config = dict(
    model='text-conditioned image diffusion model',
    dataset='regions of photos with short descriptions (Visual Genome)',
    train_examples=203450,
    image_size=48,
    horizontal_flip=True,
    conditioning='text',
    arch='dit',
    objective='epsilon',
    cond_dim=128,
    tokenizer='word',
    vocab_size=6471,
    text_encoder_width=192,
    text_encoder_layers=7,
    text_encoder_norm='layernorm',
    text_encoder_norm_position='pre',
    text_encoder_activation='swiglu',
    text_encoder_mlp_ratio=2.67,
    text_encoder_head_dim=64,
    text_encoder_fused_qkv=True,
    text_encoder_bias='none',
    text_encoder_qk_norm=False,
    text_encoder_layer_scale_init=0.01,
    text_encoder_parallel_block=False,
    text_encoder_inner_norm=False,
    text_encoder_moe='expert_choice',
    text_encoder_drop_path=0.05,
    text_encoder_num_experts=16,
    text_encoder_moe_every=2,
    text_encoder_expert_mlp_ratio=1,
    text_encoder_experts_per_token=2,
    text_encoder_shared_expert=False,
    text_encoder_positions='rope',
    cond_dropout=0.1,
    norm='layernorm',
    hidden_act='relu',
    mlp_ratio=2,
    head_dim=64,
    fused_qkv=False,
    qk_norm=True,
    inner_norm=False,
    moe='top_k',
    num_experts=16,
    moe_every=2,
    expert_mlp_ratio=1,
    experts_per_token=1,
    shared_expert=False,
    patch_size=[6, 6],
    layers=8,
    width=160,
    positions='conv',
    residual_init='none',
    optimizer='soap',
    beta2=0.99,
    learning_rate=0.0023,
    beta1=0.95,
    shampoo_beta=0.95,
    eps=1e-08,
    precondition_frequency=16,
    max_precond_dim=1024,
    one_sided=True,
    adamw_lr_other_params=0.0011,
    max_grad_norm=0.5,
    max_steps=17500,
    batch_size=64,
    epochs=5.5,
    lr_schedule='wsd',
    decay_fraction=0.4,
    final_lr_fraction=0,
    warmup_steps=520,
    weight_decay=0.04,
    adamw_weight_decay_other_params=0,
)
Rows from block 2 of the denoiser, named by matrix and row number. Rows with one number belong to one attention dimension. Each number is 128 + 24 x the weight over the matrix's rms, rounded and kept within 0 to 255. All counts start at 0. Numbers have three digits each.
# q: attention query (model.blocks.2.attn.q.weight, 128x160), inputs 108-159
# k: attention key (model.blocks.2.attn.k.weight, 128x160), inputs 108-159
q.13:131140120162140109151127117159100155137085120127134122131092121126138109119143116137093129123144150114138105130127112130105129101095101153151142140151129135
k.13:127139122191139068174095107156123145123133115121137092060108111168104100141147139105122143109130144100152116119116118128098150108078085142170117108160127128
q.14:108145128129085124141100144120131153111154150147124119099146142134129128116118098148128125115105136147070136122164130129149076095086137146118129133083137134
k.14:140124094085091124131116118101113143119144131110128113107143161145128137121146118091155136141089115163122129116115123127146086113087085157111129137101133068
q.15:113123109150116119092126129112103131142140103141113125142127127123108107125132163129118128138154137158141125107086118103148129108146143140127128117128137117
k.15:125168102160100092130129112088065114108169113183136138141156144172093100129126144112156194106115145175138132092099110094134136097164137135114159137122119131
q.16:131188139132142159057163090135081143197091138135190102151161130168203144115143159162115118116104078105138150100098155107093027104217116086128098092177091116
k.16:118179137115139132106137116140129119134090113150162156158117130109127151162138151142101166106085124131152182177147144146126088117139142124132111118118129152
q.17:115126167167102104130166099149147188076167071174138145143094223167133171160070107140134101125110088135131105125154130210106141060192154099057124178095113129
k.17:174113179170126085100098105141182131121132073130142138160135181163107146162160106097105113151123131141146160121157154136081140133139136081133124176135099132
q.18:085132117119165125118136128152155134149154111138126117134138114113129120143150143116094138137113136114129137124122119111130118105117119133146115126138135093
k.18:065163114127179109115122151149162124143130069142120084104178116099136137141146095110132120110081143106146120117123150097128124137134116135139089124122162126
q.19:125091100198130152100101128160124096208139071111065170140167099094076148130140120129066109123141148136116172159105101122121196097059090132138132182094169105
k.19:143134142138131145155112106119143101165135150151135132117128132115142177161134100111110108142122093139113171131151101170124157114097097112120103138138162166
q.20:141124122145129168152128128128140127094137138144144167174140093103102114121137105151132165115148149135102106140158130184131149142134135081117127120129109112
k.20:128130148127138133149158098124163101097157136107165164175139124127141134138122123096124114130125101149172114134142146139117115131098142096129142135132138116
q.21:103128126141154128125118127123132132139118121120138114139119131141139126121113135132098108101161162140101119143118115148131168125138118134128099150137128119
k.21:109130103110168140138104121096118118150144121132150103136098163160123127108107152110091093096176159138088116144138123132128173161132128136107112154126099088
q.22:113129134172142118174133150136136149124123109116103129143126136117090124112126098094117119161149110137120098164124134136158154130106080138136137104139119160
k.22:092132149189162112176144143121108132145120158132119130156133112116082126108125105136106130151133067114134104162121142141147118101092068122159173114111099190
q.23:135126122099114123110153122163107113116123115139108119111121139147116134120126088124149169126135156107127153126108113167120134133120129128106148129133144108
k.23:102145149101082118141132128154141121113140115137110108087130118145107107098123108136112147151144151113143148096100114130105111161127119150117167116135123117
q.24:148124106117125124106124134112128133132132105121113097142138130178127128115118155125122139147134127115135153122144116104118109114123133152127156109162125118
k.24:150125100114095105080116134079099133120134143131134116116101115191100131077143177158158112131123102095132147122146110105123115098100118113155173128127120108
q.25:133117137134144128126130149122119121140147104118131145133136101142112136124158137144136156153115163126105133144135125132122126124113109108132140144137141141
k.25:148128156122153141135144126104087139122128121118122112121147120171124151126135118173122139156119156111131152138123138128109129157126082109118127138117095159
q.26:161147097159131129151125120123108115098146129108149148112116104131122130137145106128124136145118112147101110139151128109152151112159093125104113132116141132
k.26:133123094151125093134143109137109130143127146105142111107118100123129118165125114142146110149109151154098095133117082126156149137155094127115109056129158131
q.27:086169169125078070085107119126129145145165161153109096111106165170122116122099126124160133173134099147143098056144138109133095130140139109101095127122134186
k.27:110152156160083083104151109132148114154145116186085111117101165151063149122120105126158145155185119160117134086179110130141141123117174124070142154137124186
q.28:167130094092107126116144137138159169113123105140118152104122061123119116144114100140129146127101123093102168156124142160151109090166148153131124153133120152
k.28:158117093084124112118138131116150150113128131106111154093131049127132109100126142093161157142120137078117140167091125188140112095184163154116131123156099147
q.29:119101163159161144096169147138110103140085112161141158147133102113136050086122157183115138160158164111141132139109122144111107087125103143144157175127147102
k.29:133107166132147131105140136179152102098101132139121129135126145152127069048093129128121126143125166143141128128114088138151108148124116168131163143140130124
q.30:117142155128090111113147136149141169125195148157145137160146130142124132142111136118145105113095150152146144124115114127103135116120094156114121149127163131
k.30:085130135138094101122130109116077148093148099157115136168157111125097135167115157101155119118123131150143142114128171157119122121112136124112124162099141131
q.31:099107109067168139127110126160133139142122159081103144175124155114137136117116158137141122119130135162148134123089171095125139181151126140125124099109124111
k.31:067119134109171173133160135161160118159174150101148128149159138119115098100120149139124131142123137130129146186145139123086125154148115127110145166121132133
q.32:085120128145110098078074156101136122139133129116094132142187107141124118136158126103112139148107097134142120121106149126138088140138146092108130138144068140
k.32:135150117129118116077101183116162147108154118145112144136149092135100106158192119128109144143117088105132175156159158138122085150186161109117138179176100132
q.33:153140126096150130116136125145160132149113117145115161136137120124144122132151163160120139133134124132142098126107111118129163119122112147144141142129144103
k.33:142144136089157135115153135120150131158081115132100152141129122111165117133153173157148119119139114130097085116083148148153147160118112156125158113134092096
q.34:160160132098088105131099138071135192096166183142139119083063165164132152100089132110159094091130092133140090105104172154151179121131185138110171086076126132
k.34:137162143121116149106135113095130136123117131129121121110074145187120132098135142170123107149141095129106134090101122165125148110112169125118126126107127137
q.35:055040137154159243139168013138120076095128151144122088181141095169156207090167106161051179096172194126149045058106118149135133148119122060126190143206036123
k.35:130131138150135186150154130163144147126113147108173149165107101111146153145131123128150147111117165109093117157101102159139114125139158130133122129111101139
q.36:097128131104135124155117160124168113115099106149135134139151128112130119116123126117130130114145125138119099093122131107138129116160148145133136143140165145
k.36:104116131082127123140126161094160113115095112168144158147140121091120116100133157149143151089155120132131089098126126092164121124154177130117123151129171128
q.37:122147124161144122168080118070142046128145129180201101094114098162113131109133130117121110124050122126178159116193138123141111093146160086113121115103107147
k.37:147161141135099157143152141157146140133139145152166119149115121168102147098126141136122130095125114125111140091161130159117146146135163126165142141132135152
q.38:143147101103118145128144159136104133113100118131117111140122126120131171123121114087150105092127147123144118130138118124137131131128155129110116108109125143
k.38:108150103100103139151140163159126148150114124128115078154136123125137185102107149110157081088141180120139135148124111092145134106098149157103135084121141112
q.39:125138150086101127109133109159100188130089179150181090156120115117139126096073120142151178141105107107115138129179112143119130129133184139118136113134132118
k.39:164147124152093167119100089137101120193137172168177124099115081164095098111132115148113115099099093119150174122214096114158113167189149130107145108100094120
q.40:168131147153114134138129146152106138129097131128162127160109119146146124129117105096133143142141138138136119147170084121155130120114139098161143123123116143
k.40:153119149155127126156109161157098134166099106082110125150093135093179115131116081121146154193158129148157083146120075100171153114101094122171114084143148141
q.41:119121135146138132107119147130165127150115130127155144131133123118144143145170133126103151135133145132162146121151127124140100158109142118128175131163135145
k.41:093098129126144121104104125141137140137091186134123153135149129125149148130172127158132134133147124135173130105117128107123114163097113087128164135154155164
q.42:165105122113119127133133130158144111122066133110123136160115143147082109149155131124111131137113167166083153129098118112136151110124146127152143131162134127
k.42:161126118123101127089125136120133109105084133104147131125085158149092109163136129149134113141083149175116127115110142130146125105117154143129127116138134136
q.43:098143144127152119135176144149122140122111135131114127135114121129148134140124121133130120123130119128108098114129127136108144127153126136142128109136147139
k.43:088130131115141120135158103116105139089147141113118109115069118111148138152115156144123098119148124133149099102126154104119169129177138141148098148135150108
q.44:141194173160115051102169219120146151107132118161157096090134163113103086164088152109116155100069103160142128133171120141101133125132111220106080127073187128
k.44:117128133099109120131135111126122163093159079156145144139132130110106127144099153119100158124100120140138152151127136101127130115112129151125147112124121134
q.45:129111139117113144107092139121107106144155136109112118119107135147108105112122149142119128155156126139134113121121113113133146099134132141132141101138129138
k.45:126112122110112137108082126147063110115115147131100067136096144171105104124099131131142169182145134132114129140118076110131130076128169134131153119143108171
q.46:152125117118119115160122113115101134138132143099140122148140137107150128145132137132145130141124119124111096123115150148147126100124146136124113117154124130
k.46:146099099132112101150151113096093123112155136096125131152133123116145117174134124126143094140126094133105079127130155174144137168109131144123079097125111133
q.47:110101116102094089232109177122150166044175065101138117125129148105121179140150138124128118126091109151177135159143132103153130156135131137171143165067131206
k.47:094125111107123090101113192164138113118146097129107110100171132147173137117187113099108169116124171167125145089098113130079117134141078140172161127135163133
q.48:117103130126140090112109199087194026094181042032096122066200112095085131206232116068122137175066106159122173144165149103109115196089109127181105187101103196
k.48:121090156118177100137113157128131081105160117103102140145129105129128155149184170088111111168098102117147148127123165141139100119125129118170116161093083164
q.49:112113110147112107136123142149133147159099136116125150132154119174117135106132150129173175130146127120104120130127096136127132130155137125115127110137103139
k.49:142097120111116075155134157143143128144149146115109145121140114119114122104159104193132113123131125126091100125132157117113123099133094155155094122123139152
q.50:142147114145109117133090105117127142144116119106123144108168116093142144129153112121154180147118119156117159116105142150114118108120099111126108095135079123
k.50:118173142112078118096093127168139155140174099122137142079150116121124141099161093110120180142113124166119168116119104127135099134106105141116123137138105109
q.51:146128170135133120152107147121082139120117150142132091117123120119140122144096134113136082100096131129145118129129161130144145134168118120114105162135136108
k.51:118086179166176104150082140115096123132133117093116107133138086106161103170091142126086091140110099103092136145140173129122144134161083161129115155132113115
q.52:136146148126131132171146160113163121141146110133100114116104139119134150118119119142132106123129138117153150164118158099100125115132155167126102136121136155
k.52:127157126137129119169157143113159132159185083129077135122094142115148158126104109131133071134136128095168113200095147124095114126140152113133064155095145194
q.53:109149105108152192144144101075109158149113153057124135184073130112183163118085195133112134171201102113122073129118118132129102117129131099149091128100140134
k.53:163117097128123194169164115058140159094152186065119163175087134104147209138104158096124112130166101120078067166157115136146146127127161139152118108083105141
q.54:115136116124142130120139117098094112138113120173143111095132156129125116158143132118214132118125128132117114124118130123166127150118151125130116126131116145
k.54:119142107108146125139146107108111102140149124158157136076112177131120120133134107153113127117117158142119123107136099089187147094135159161135117137155131143
q.55:178058106091058098157074059124074194085147123107124156171099140129056111110163117143156093109205132129104139146148141081163151202051146097124147180147101090
k.55:131111145121083058152127123127104232063099103133130167152073169140110099124050122119139114113187139142126123133116145131120189115142130157141148149141129139
q.56:115114122129108134165130158187163143216097116109105117105127130123148145099098088195109089126160162123101086139118103127118197195074106159124091105165141113
k.56:137126143146120135138129098136115140213101140142159101098116143125158125106102068186139129119111169109115088151113088162144188139087119132097158079132164082
q.57:157114104132131155110097101105171096135158139141118096144075113074143118126157128066141117110183110113104142182167181133175083170105137161121123128104144140
k.57:167127120116140152115158114111184131145138162158108116158155123140185122111107138153149103108127119102133116147172134129119110127116119155124176144102157111
q.58:165124100110122151151122151107091057155148130135080135112196074107096104150196143105125116130163108114083172154123081114132129139106133081151146143127119083
k.58:131146154136108137101145121100115111164131120169100108132114109098107122097128137147115152105173135110135134152110157143178145095127190146112146115113141140
q.59:111121109154127137092121146158160139142119121115143148163126115136133111137159148131135142129146130141112099131114097137107142134150125114137089117163145139
k.59:129086104150142132098095136125154121106113151061138136136131101123145110131161113094124128111139136145126093111090146123100156121158132124127093140150137103
q.60:133135139114148132126149159134137133143103124130102127122105140121141128068130130131119123098146133104118152117098105120101128117124141121137117106145150126
k.60:141124125104142129097138156135152121157094101131102124109116139156115145075128106139118157101144141076150146118103114124092140130132148155125166089123134125
q.61:131127118117130128132116138140133121140161116117129130101106134136118123119135125131124147153137135122140168144152117101096105118119113142132121147100081140
k.61:114123141120127111154107095120072123117115145094102124082104143158106116164130116128136138140134125138166172146151172128082140123152145128128096142088037145
q.62:115129111147121132126121143094116106120114115148125155124153133132137095157126103149150111103110131135099154138156151162103139139121111128127119112111145119
k.62:111110094146114138125129129105120109134098129128120168131138147122123108162127111148135096102093155133127114168137167167111158174120093139132087112113157127
q.63:126114138133131143124157134134125139142122141123153141155116140104104121108127130149142166123136111124101112114122132107143133119097117125106139155112142114
k.63:159138160118096164141105130087121133118120158178155130140161148104080115121128138133142161096144054127094121083169112099143129165101166096101134138091152105
q.64:089128138135129137133113145118122143162123109119129149118139076151156137129124123124103153100129106152132149156131110087096122148084153117127117111079098127
k.64:121137114085120142128137151114127152128111137112156162166136089086126105144151074107104169107169152102111101137149100132117119161099106138148143166136134151
q.65:136142155133132093138140124126126128113109147119159123131127117132111115149133122114078101163132155127139110110148113137142110136141137123119143130158152103
k.65:178138148130112098123135124134088132083107131175119108149102135169116138128098149119132106083119089173124133102150088129152128161109158111091127065167148115
q.66:142078137141147072133153126097122155125117152161125117102141096131136108123110145116101146088164127121107150119190133172157173106097171132150129142125126136
k.66:113093151117103072153099147106128190098103154125147106168136125187158127150097075133136140140098071181141088101207130133130163126117116081136123169131126155
q.67:118125101129138119094123131128126155134106164132145131115126135135160115117106124109128109093141125125119135113126110140133143143174143145118097171131106143
k.67:130093147124089142190069160105133173126119131108155158156108137132118107173104068157137110149167150112134131150124160132058177085198113100102159178097103156
q.68:115156126117117088127103130127141123124156110148110141116138156137098146108130161123146150106147111136161141172116170121124132121195143123115135109127103104
k.68:158121114138042087093098092121116107073170115117107100112165146197101152123132143057164183153062082226147167064126141179152042134132117120076145115176110112
q.69:104142123117150141143116111150158148124121124132105131125100117150111097115123165122109136098132144130146124119116109136073145101124176139138173118116122156
k.69:141140176127132139126108098141096142139100081146149139144120130146143103141145125106131140134111157093123106119148103141150118119142106098170140141135137170
q.70:102127124124131140164163113107083116137156114136133121124105182093134113158132123165137086166140133125103106094110149120114114126096077097135076153108147149
k.70:129134105157131120126134131125140113145155126103160139101085157084096121109153145153144104064151146159120099096103116131102208117132131124114072126099173096
q.71:123173126109109119116117094162123120115134149155139112103135092130125134126116095088116149139133103140108110152113130177144130149155113124120124119107123119
k.71:129183111106153096132141146144130123117123145132105097137115117124108147145111121127091123109172148110118132101144105133145121162148128137077163074157139160
q.72:091088144112148167191121111044118202154151092173115073095142115128125092082103169147051143126077154171186165125149138116143143126112147150102100185145160131
k.72:103122130129118134101101124113140128124128134142127137150125117143127113128122131114159109133146112104104118147129138123114112125136122124169125117093137132
q.73:120125125141109137137078124119104140139152109157105116122132144119133155097104110133112111113144156138134148154113139104148152097185137128102125143127108113
k.73:118154084152097165100115111094142132119130132092158116136152133123134176108132175145127175170121138121100120144121152131172103107158098084129148118150108109
q.74:139100132132117140160132133116127160133093141124127129124147133161114137152134114116117132110111128122141111115140131098125131124146124125121119093138138108
k.74:152095171138122169145097128116116126126090136131173136160132121141137133131147115108125096118123140083160100125127101106132150146131114087158125144134130101
q.75:117127141146139164085118130161130125149123131143128122132118121155153120120124121130135129134146119116108116090128118173134134108126138122140103109130125146
k.75:110158100115141145130111114144127137198131139131142124124130112105133123142191093156115126116155163059122105151108136115115140133109092117156142147102130146
q.76:133100142149144168128138137138137136111118101114115163129108113099109126112127129136132085137139173134132142138122130109141134139123143113136097143120144163
k.76:139131087123105138116110149098145129153127121095148159126135116083120130118167144141123137121153157058140113155123158115120120117128133141159107149122114132
q.77:148140106118134117167109124127110140164124104132126132154117142134136162137112140119108147089122114130133141081148096080091120142150130105122115141100113124
k.77:145095147131156138157101101138132123125093136153170103150143144171127146103141080103165104091132109186099106120131083154118143139125131096139134118154125100
q.78:151144129132124130110141114104150112101140157148141107120115136119123142102107139158137117161094168129126130146109165120168115107128110135131135159156106146
k.78:134140115149143110112126126138101099125129128135123096100115139163133157098110190145130128165125071158129149092151135144147117118104143121120121081172117104
q.79:124113160150131152128116152120154136125131109135124139126158119131140119109108126104156098137137133127164149138127121152164113140105148126134094124150112145
k.79:146167087118085158114135140091117121125142169120087121101105112127162135149137180172106135147154143082168142138071170090149114136082131113108155096114138110
q.80:093151121130137129106125109150135116127134131121142139106112125112135132129134117149178125134114126129107107129087149124135120121100114135141106097114116133
k.80:119136133145117125112128097138142126108128121117134132128144136131117130125118146122132124139130134138120121121140091140126135132126128138126140137135127138
q.81:098176036130108156067139128154104143116169131127120114108142144100154141144158137173198165133144042139100079204110143181126108109109095118151164145105075177
k.81:145124134146118146101111155107126093135134137141139147141125140130118080138137139131117125117125147112100112127112120125117144113135120138141130131128156139
q.82:133176144117148111114174144150090147148124106113142160162125088129113110155152136141157128150133116138147132120122135097100071146077089098121116144144141142
k.82:167107092100057159126167174141107130119167121099149221194078124094036030177103098106153146093160155136119136123164118121076104141133219167112102186081126144
q.83:134154099135101132114127147162142139149118113116144120139139119125143145136103111090086123136144123127124122117132081166161143154155119138083144086129126130
k.83:138137147144142142125135149141133089100139141154137088164155143136119134145117116157134125128135158099107123126139104115172115130130137107108172117155148133
q.84:127109122139139152128099106104140119118152121136110124104128141151134105067137108168124177106064143139142099134094131085124139134074148148143095141118108115
k.84:118130116167128124118132122100133144174135129099151200107115129109139132094150164106153135157173099113140120154111145141101142122136101136146120126102105118
q.85:114169113146111164138150115138122139179117090093117134159111122104180142102088075121146110111104133133169149110168103126083105117109144136090113111140135119
k.85:113124151156121224129214095166154122177100145099143162130121111073229145088108142172111107167105131104180139131154115136136123124142127169164101111159112056
q.86:121148113117125126114174128149142114143132099111129133133084099122130133127126121129143129122118113134159107113124110103108122151103109132122131122112161138
k.86:104134141112177118129149129175145130129116113103142129148123127091088137114115102124124112108154179122120141137149089135104121161131140178113114123144125164
q.87:170123130139125133123115146105116150132143123119103104140136117142113114123133124123147174151072123128146127134097152101154123144148110130123148104147135104
k.87:163085113110146143140137135149108137105110126144084136162119122149132106113118159104177126135104055063116135173141151114149075127133169120154101102109119125
q.88:142137128070124130143136128147116112107118166123105109116122120122163156137144104110142131126095105142127156132110104130098104099200085119163121123133151171
k.88:094096073077153112137156160190171110127153137066077072097184138100098168118143142073115186157059115141101157124095152140139114098123114143139084147110091125
q.89:126120123125144129113107115107139154112143128121125132122129130164127102103099144108141124133121122115152128118121142124105147144119119148107114148136122106
k.89:138127162161095141120122095110121185114082118115158164137113132137147115119124131116162111155114100131149122116158124123117102127134127143138120097147105140
q.90:146103134121144147147117152130151158103135128147102108145118166149120148120120166104113116117135162135137145164134125140130131121122147123153134129130176132
k.90:112078119090149156111152159121146178104138116086133081159135157123120217116148153107087116148118174067172139128113151106157038143121120102142152148125092171
q.91:153137122136123130117103151142130112126079139100124137150151136131155127170124146095139118115150109115110121127131112143118130130129130136133099123143086138
k.91:156136126153121138142119138129125121116164140125095142107148136130131122125120151149124132139101131155136132129116136143129143120128107127094149123141155127
q.92:113133117121130136135101115113127128113140128140109138124140125132133128109137131125157156116109128116143141150147142101117142119136155145154149127113100124
k.92:160121133138093137153133112128156127131122111125125140100130140140143131129145126130165130145091107129133134129114128164128115115149115113126136134123119122
q.93:138119141137125132125113151119131094139123124109149128125136155131124130141104151138124113139141112116118116133111154139144123129125110099115132114165124120
k.93:134144115145128096110121122117117131131146143145098112094124136134128147119148149142118128140126110155126146114099132129127148123125114156101126099138155106
q.94:137125137116141146139122149106119090144125139152116102131126133134136141130134136088126160147137118136145141144104136144110123119115118130144157111123124148
k.94:122139126117148108139127151146121119131166116131111103083150123111103118157138145133093155113117120171103138127104125159139152127134092116093111144130154135
q.95:100145120129136133122137123106133119122169134159106100099108120127174122103135127105145164106126142149135161147131111154119156134119121146157138157089138143
k.95:094126155071163104171138151164153142146128123116109106098121123104149159131143095131115122119127120104140157154109156116105122130132111146124123108093119140
q.96:132105137158157131149130118091136108139108107158136117110108156151112126112121145102078089140154156137148139113121117127127143127096142137120125147107151123
k.96:107136160144139115092119105116126141138131116135156126104132137117113138113142150133101120132150133159126134111112131155119155124142112148109123102155132124
q.97:117138122102138138118144132120116107119140148153128119131118156138129127118144150142109148144146107143132127149128122134131097139137129113145178129120127136
k.97:114132138107152093109135147119108122160184094138103111088137146116116158115159116122119156113107129127154157129102141142116111139115110165122107129130137141
q.98:120129157153136138092122096146126145132125154147150133123111136141098128130147124174115133141156132131105101135103141171140126122106144128121134146107118137
k.98:110131122147163137114124106098109105129115105147157110154092152128110127145130131155107105125170187116126077101135127130144184106132136114148140125152148155
q.99:195077150187068121050149224255164017097028121000119177227108101150150163152109043092133048119100161056136043003125006065191126202115090115026112000232173041
k.99:120168126133111129118143153141126120108134141141112130116155132115098117144104133151107121140106154110092152117137091117143124147129123161081147098147152128
q.100:137145114128132104112150130113151133127145121118136125121107122112164120108123128113132114114113144151105149155137122130119102147069138161114137127105135133
k.100:116095164119169129131171166137139122103134140131118134144104150127156124100096106156109071145132121120208149113156134145104118148108170178149143138141105137
q.101:128128139146121144092112109104080122110139162151148131110149163117090124168141144154145116159158106117083112141102187151142128101141116121138161139131128135
k.101:121133131119155123118109111130127126132116106153116101110097138149132154120130153129145106119125118118140130122100128117117134126127125130146099101099147135
q.102:129119130113135084149110118116108158110131131116106120123158127090107114125149117145103108165144138128102114096123159137121133123142103122124096095124113131
k.102:127148088154039092069116153108135158103160130078169143164147144127096122126163166110109159103098161138058038093140128114206127096131103085159101170128160116
q.103:154123153122140102111130111125111139153103156141144141109144131125108117152141132118147107159158135134127129099113160122153124113117137117116108167121092123
k.103:113145117129100118110104117127112133121152135124142150127123126132112119127138146130146116113147125122105128136114138129118124125123131135143132115100133132
q.104:145144142111126122169141100132140151153144140143108122128134132114141120148118088114123105120146122129142139096159137131105114110150114108141095117149180105
k.104:133112109136103157120161114144127149151134162109166105154101130144164176096151144111162104103102109130173100105134124115132117138130140098139104134121119094
q.105:124113149129109144135142162120117132132129141142115129142141097089150130135129113144146143114159147128122136164152147102158145092108125113142133139091141139
k.105:082109114057146143168095176158147107145142166117096062126173112099122147179169106143091140119143163090108133169097179091123125118135112092142131153085129155
q.106:115129132123128141125124118133115119135129151139127113106130051102121133134125101162139126145136108118130116129136128148123127094151123102143113110161135136
k.106:105173104129115131105118094143132134158116160113109109121159073124141125155118131126105166141089138123110115122149121132142132098124101154136131141137136122
q.107:115121136127150137135128127106132131106158142105131110121123152123140104123134137140093128115120118114105115100122123123132129129129132135131118121154135107
k.107:099128141138125107105112135112129162137149146169106116096144162105131132107149123171147072127104148080136128152085115113103131115125128167138134143094138133
q.108:128122128119143116118100112122114127110111181142146146118131123160108130161148134105112138121126157128124137124118147113137129123118149128147123168090085133
k.108:121131152103122133138107121128130140127141123151128135123132129145117118135128103127154121131139126127102118140121143133104132119127129127139124132090128134
q.109:147100145119143130128127126133129133108092140111133098127131163114142120126140143092107144133112135108143155119134119122153153130147125142151179141110156148
k.109:140083162124177122177132133167161132124106095145097089113161159144158167133151140122157153132100127124110121169085122116149145116112113087151075096099125138
q.110:174102131126126100136099147134130138119131131147113110112131140124158143117123126102157155096142161146126150157155139124168150137139139140127137181083106152
k.110:110079143083139121175091154137184113095134148132110053134161132185145176132136107133149127172103083137119173112112186116140087117105144071135136114100076136
q.111:121135114137153141127141120126123147131107142156148115125133117125133116152107155126109095127131127146111152128140112141138123105100124123142144142136143149
k.111:137116121095116126140111133104115126132114125140128123125111117142115118128136133135130138131129111126137123122142127128114129122124137128133118119123117121
q.112:092114125137131149161137088099153137111169124170110118092095110096133125082142102139091132120099186147152122131100109099145136103129140143140124127110179114
k.112:109135132121154123114139126121132142145109121113147130128106130114126146128134129130136118121150136099137123145121154141099136146136126144137109123101129120
q.113:142151101137138123115119117140123153146136085137104147126097127173125122109113154130121173101106130160141137152115127114110132147122172155123155108113110141
k.113:145127164133109153122117113111109125130126107153164168168116137151138100104133126101179137142146094090131124144147129144140082132137151103145143119136104127
q.114:104103148146109129125141150090110138140127139120155143127098091133126145129110105135114139131138150149144130149152131102131098158098132126111105119137156122
k.114:102091108097196139113193152092121134119098144097149144177098121085109145112066098141052074112192113133175131120187138124088172149148158187145111164164110124
q.115:115124143131132103105137135138142129138131139124148113134117147161107103107114130124128139132116144138159145125135134113154126139101134135096126131138132128
k.115:145104163137113122133135130111101121123134106135115151130103135163127124134126121131144124154142096152162158102126130132109111142118154115105138107126108136
q.116:139152114141125137141107115130125121151123090112134125135141090116118129129122119163093131096128144141131124138122112102128122141122128142113134128131093101
k.116:152191129148084145098135108116109126135121111130164190109159108098130134094109160112133190151118137085111151134175083131148079132120114156123156112166125093
q.117:137134108151113108094114122146118132131128139133146149122158131099114132149173115144145125162156119123114104169122130132122141110120104132123132119117100123
k.117:133115140126100134149110120122117123114136109131129124148113131158122115131127112134152145115105153151123099112118127127148127133128148108123149135121142125
q.118:108131095083135123130136143148136126133119142086116150134118135073133123145138159169138132094140139145128118140164120063118113120098130129171125149132121134
k.118:120093121125116117147136166115143098125163111124107150110153146107074129122113120117138140118084132109122165132128114140073125112136159178133122195105135130
q.119:123178063118087151069131120177150066035142136075132166136059127085159190118174053175150185137092119087052030203046131132149092135122081155181153094101109110
k.119:137144116136109125142115143150123119114145132133123133105152133095120098157140105152136131122105167126088136145130107134123135120121110131115159122120155139
q.120:128141101114091120069122163127105107143141145091124138152159151129141149158128123157160168131133059114106089152135120123150116137113099137118138110153065143
k.120:096138123177104117089115143137115099116152136134128131136177138118078102122100130155116137135119127138087146119153123121131126122125121152096134125149151114
q.121:124138171127149098138123101097098138149114128171153149109161131148090098156139124117128107145162145129132145093131172118123142142113151118123106150079088123
k.121:147128143125107107132136158136125138117146145115133141116113131123115117126125128104114149118141139137145135112122132124121130138125130129111120144124144125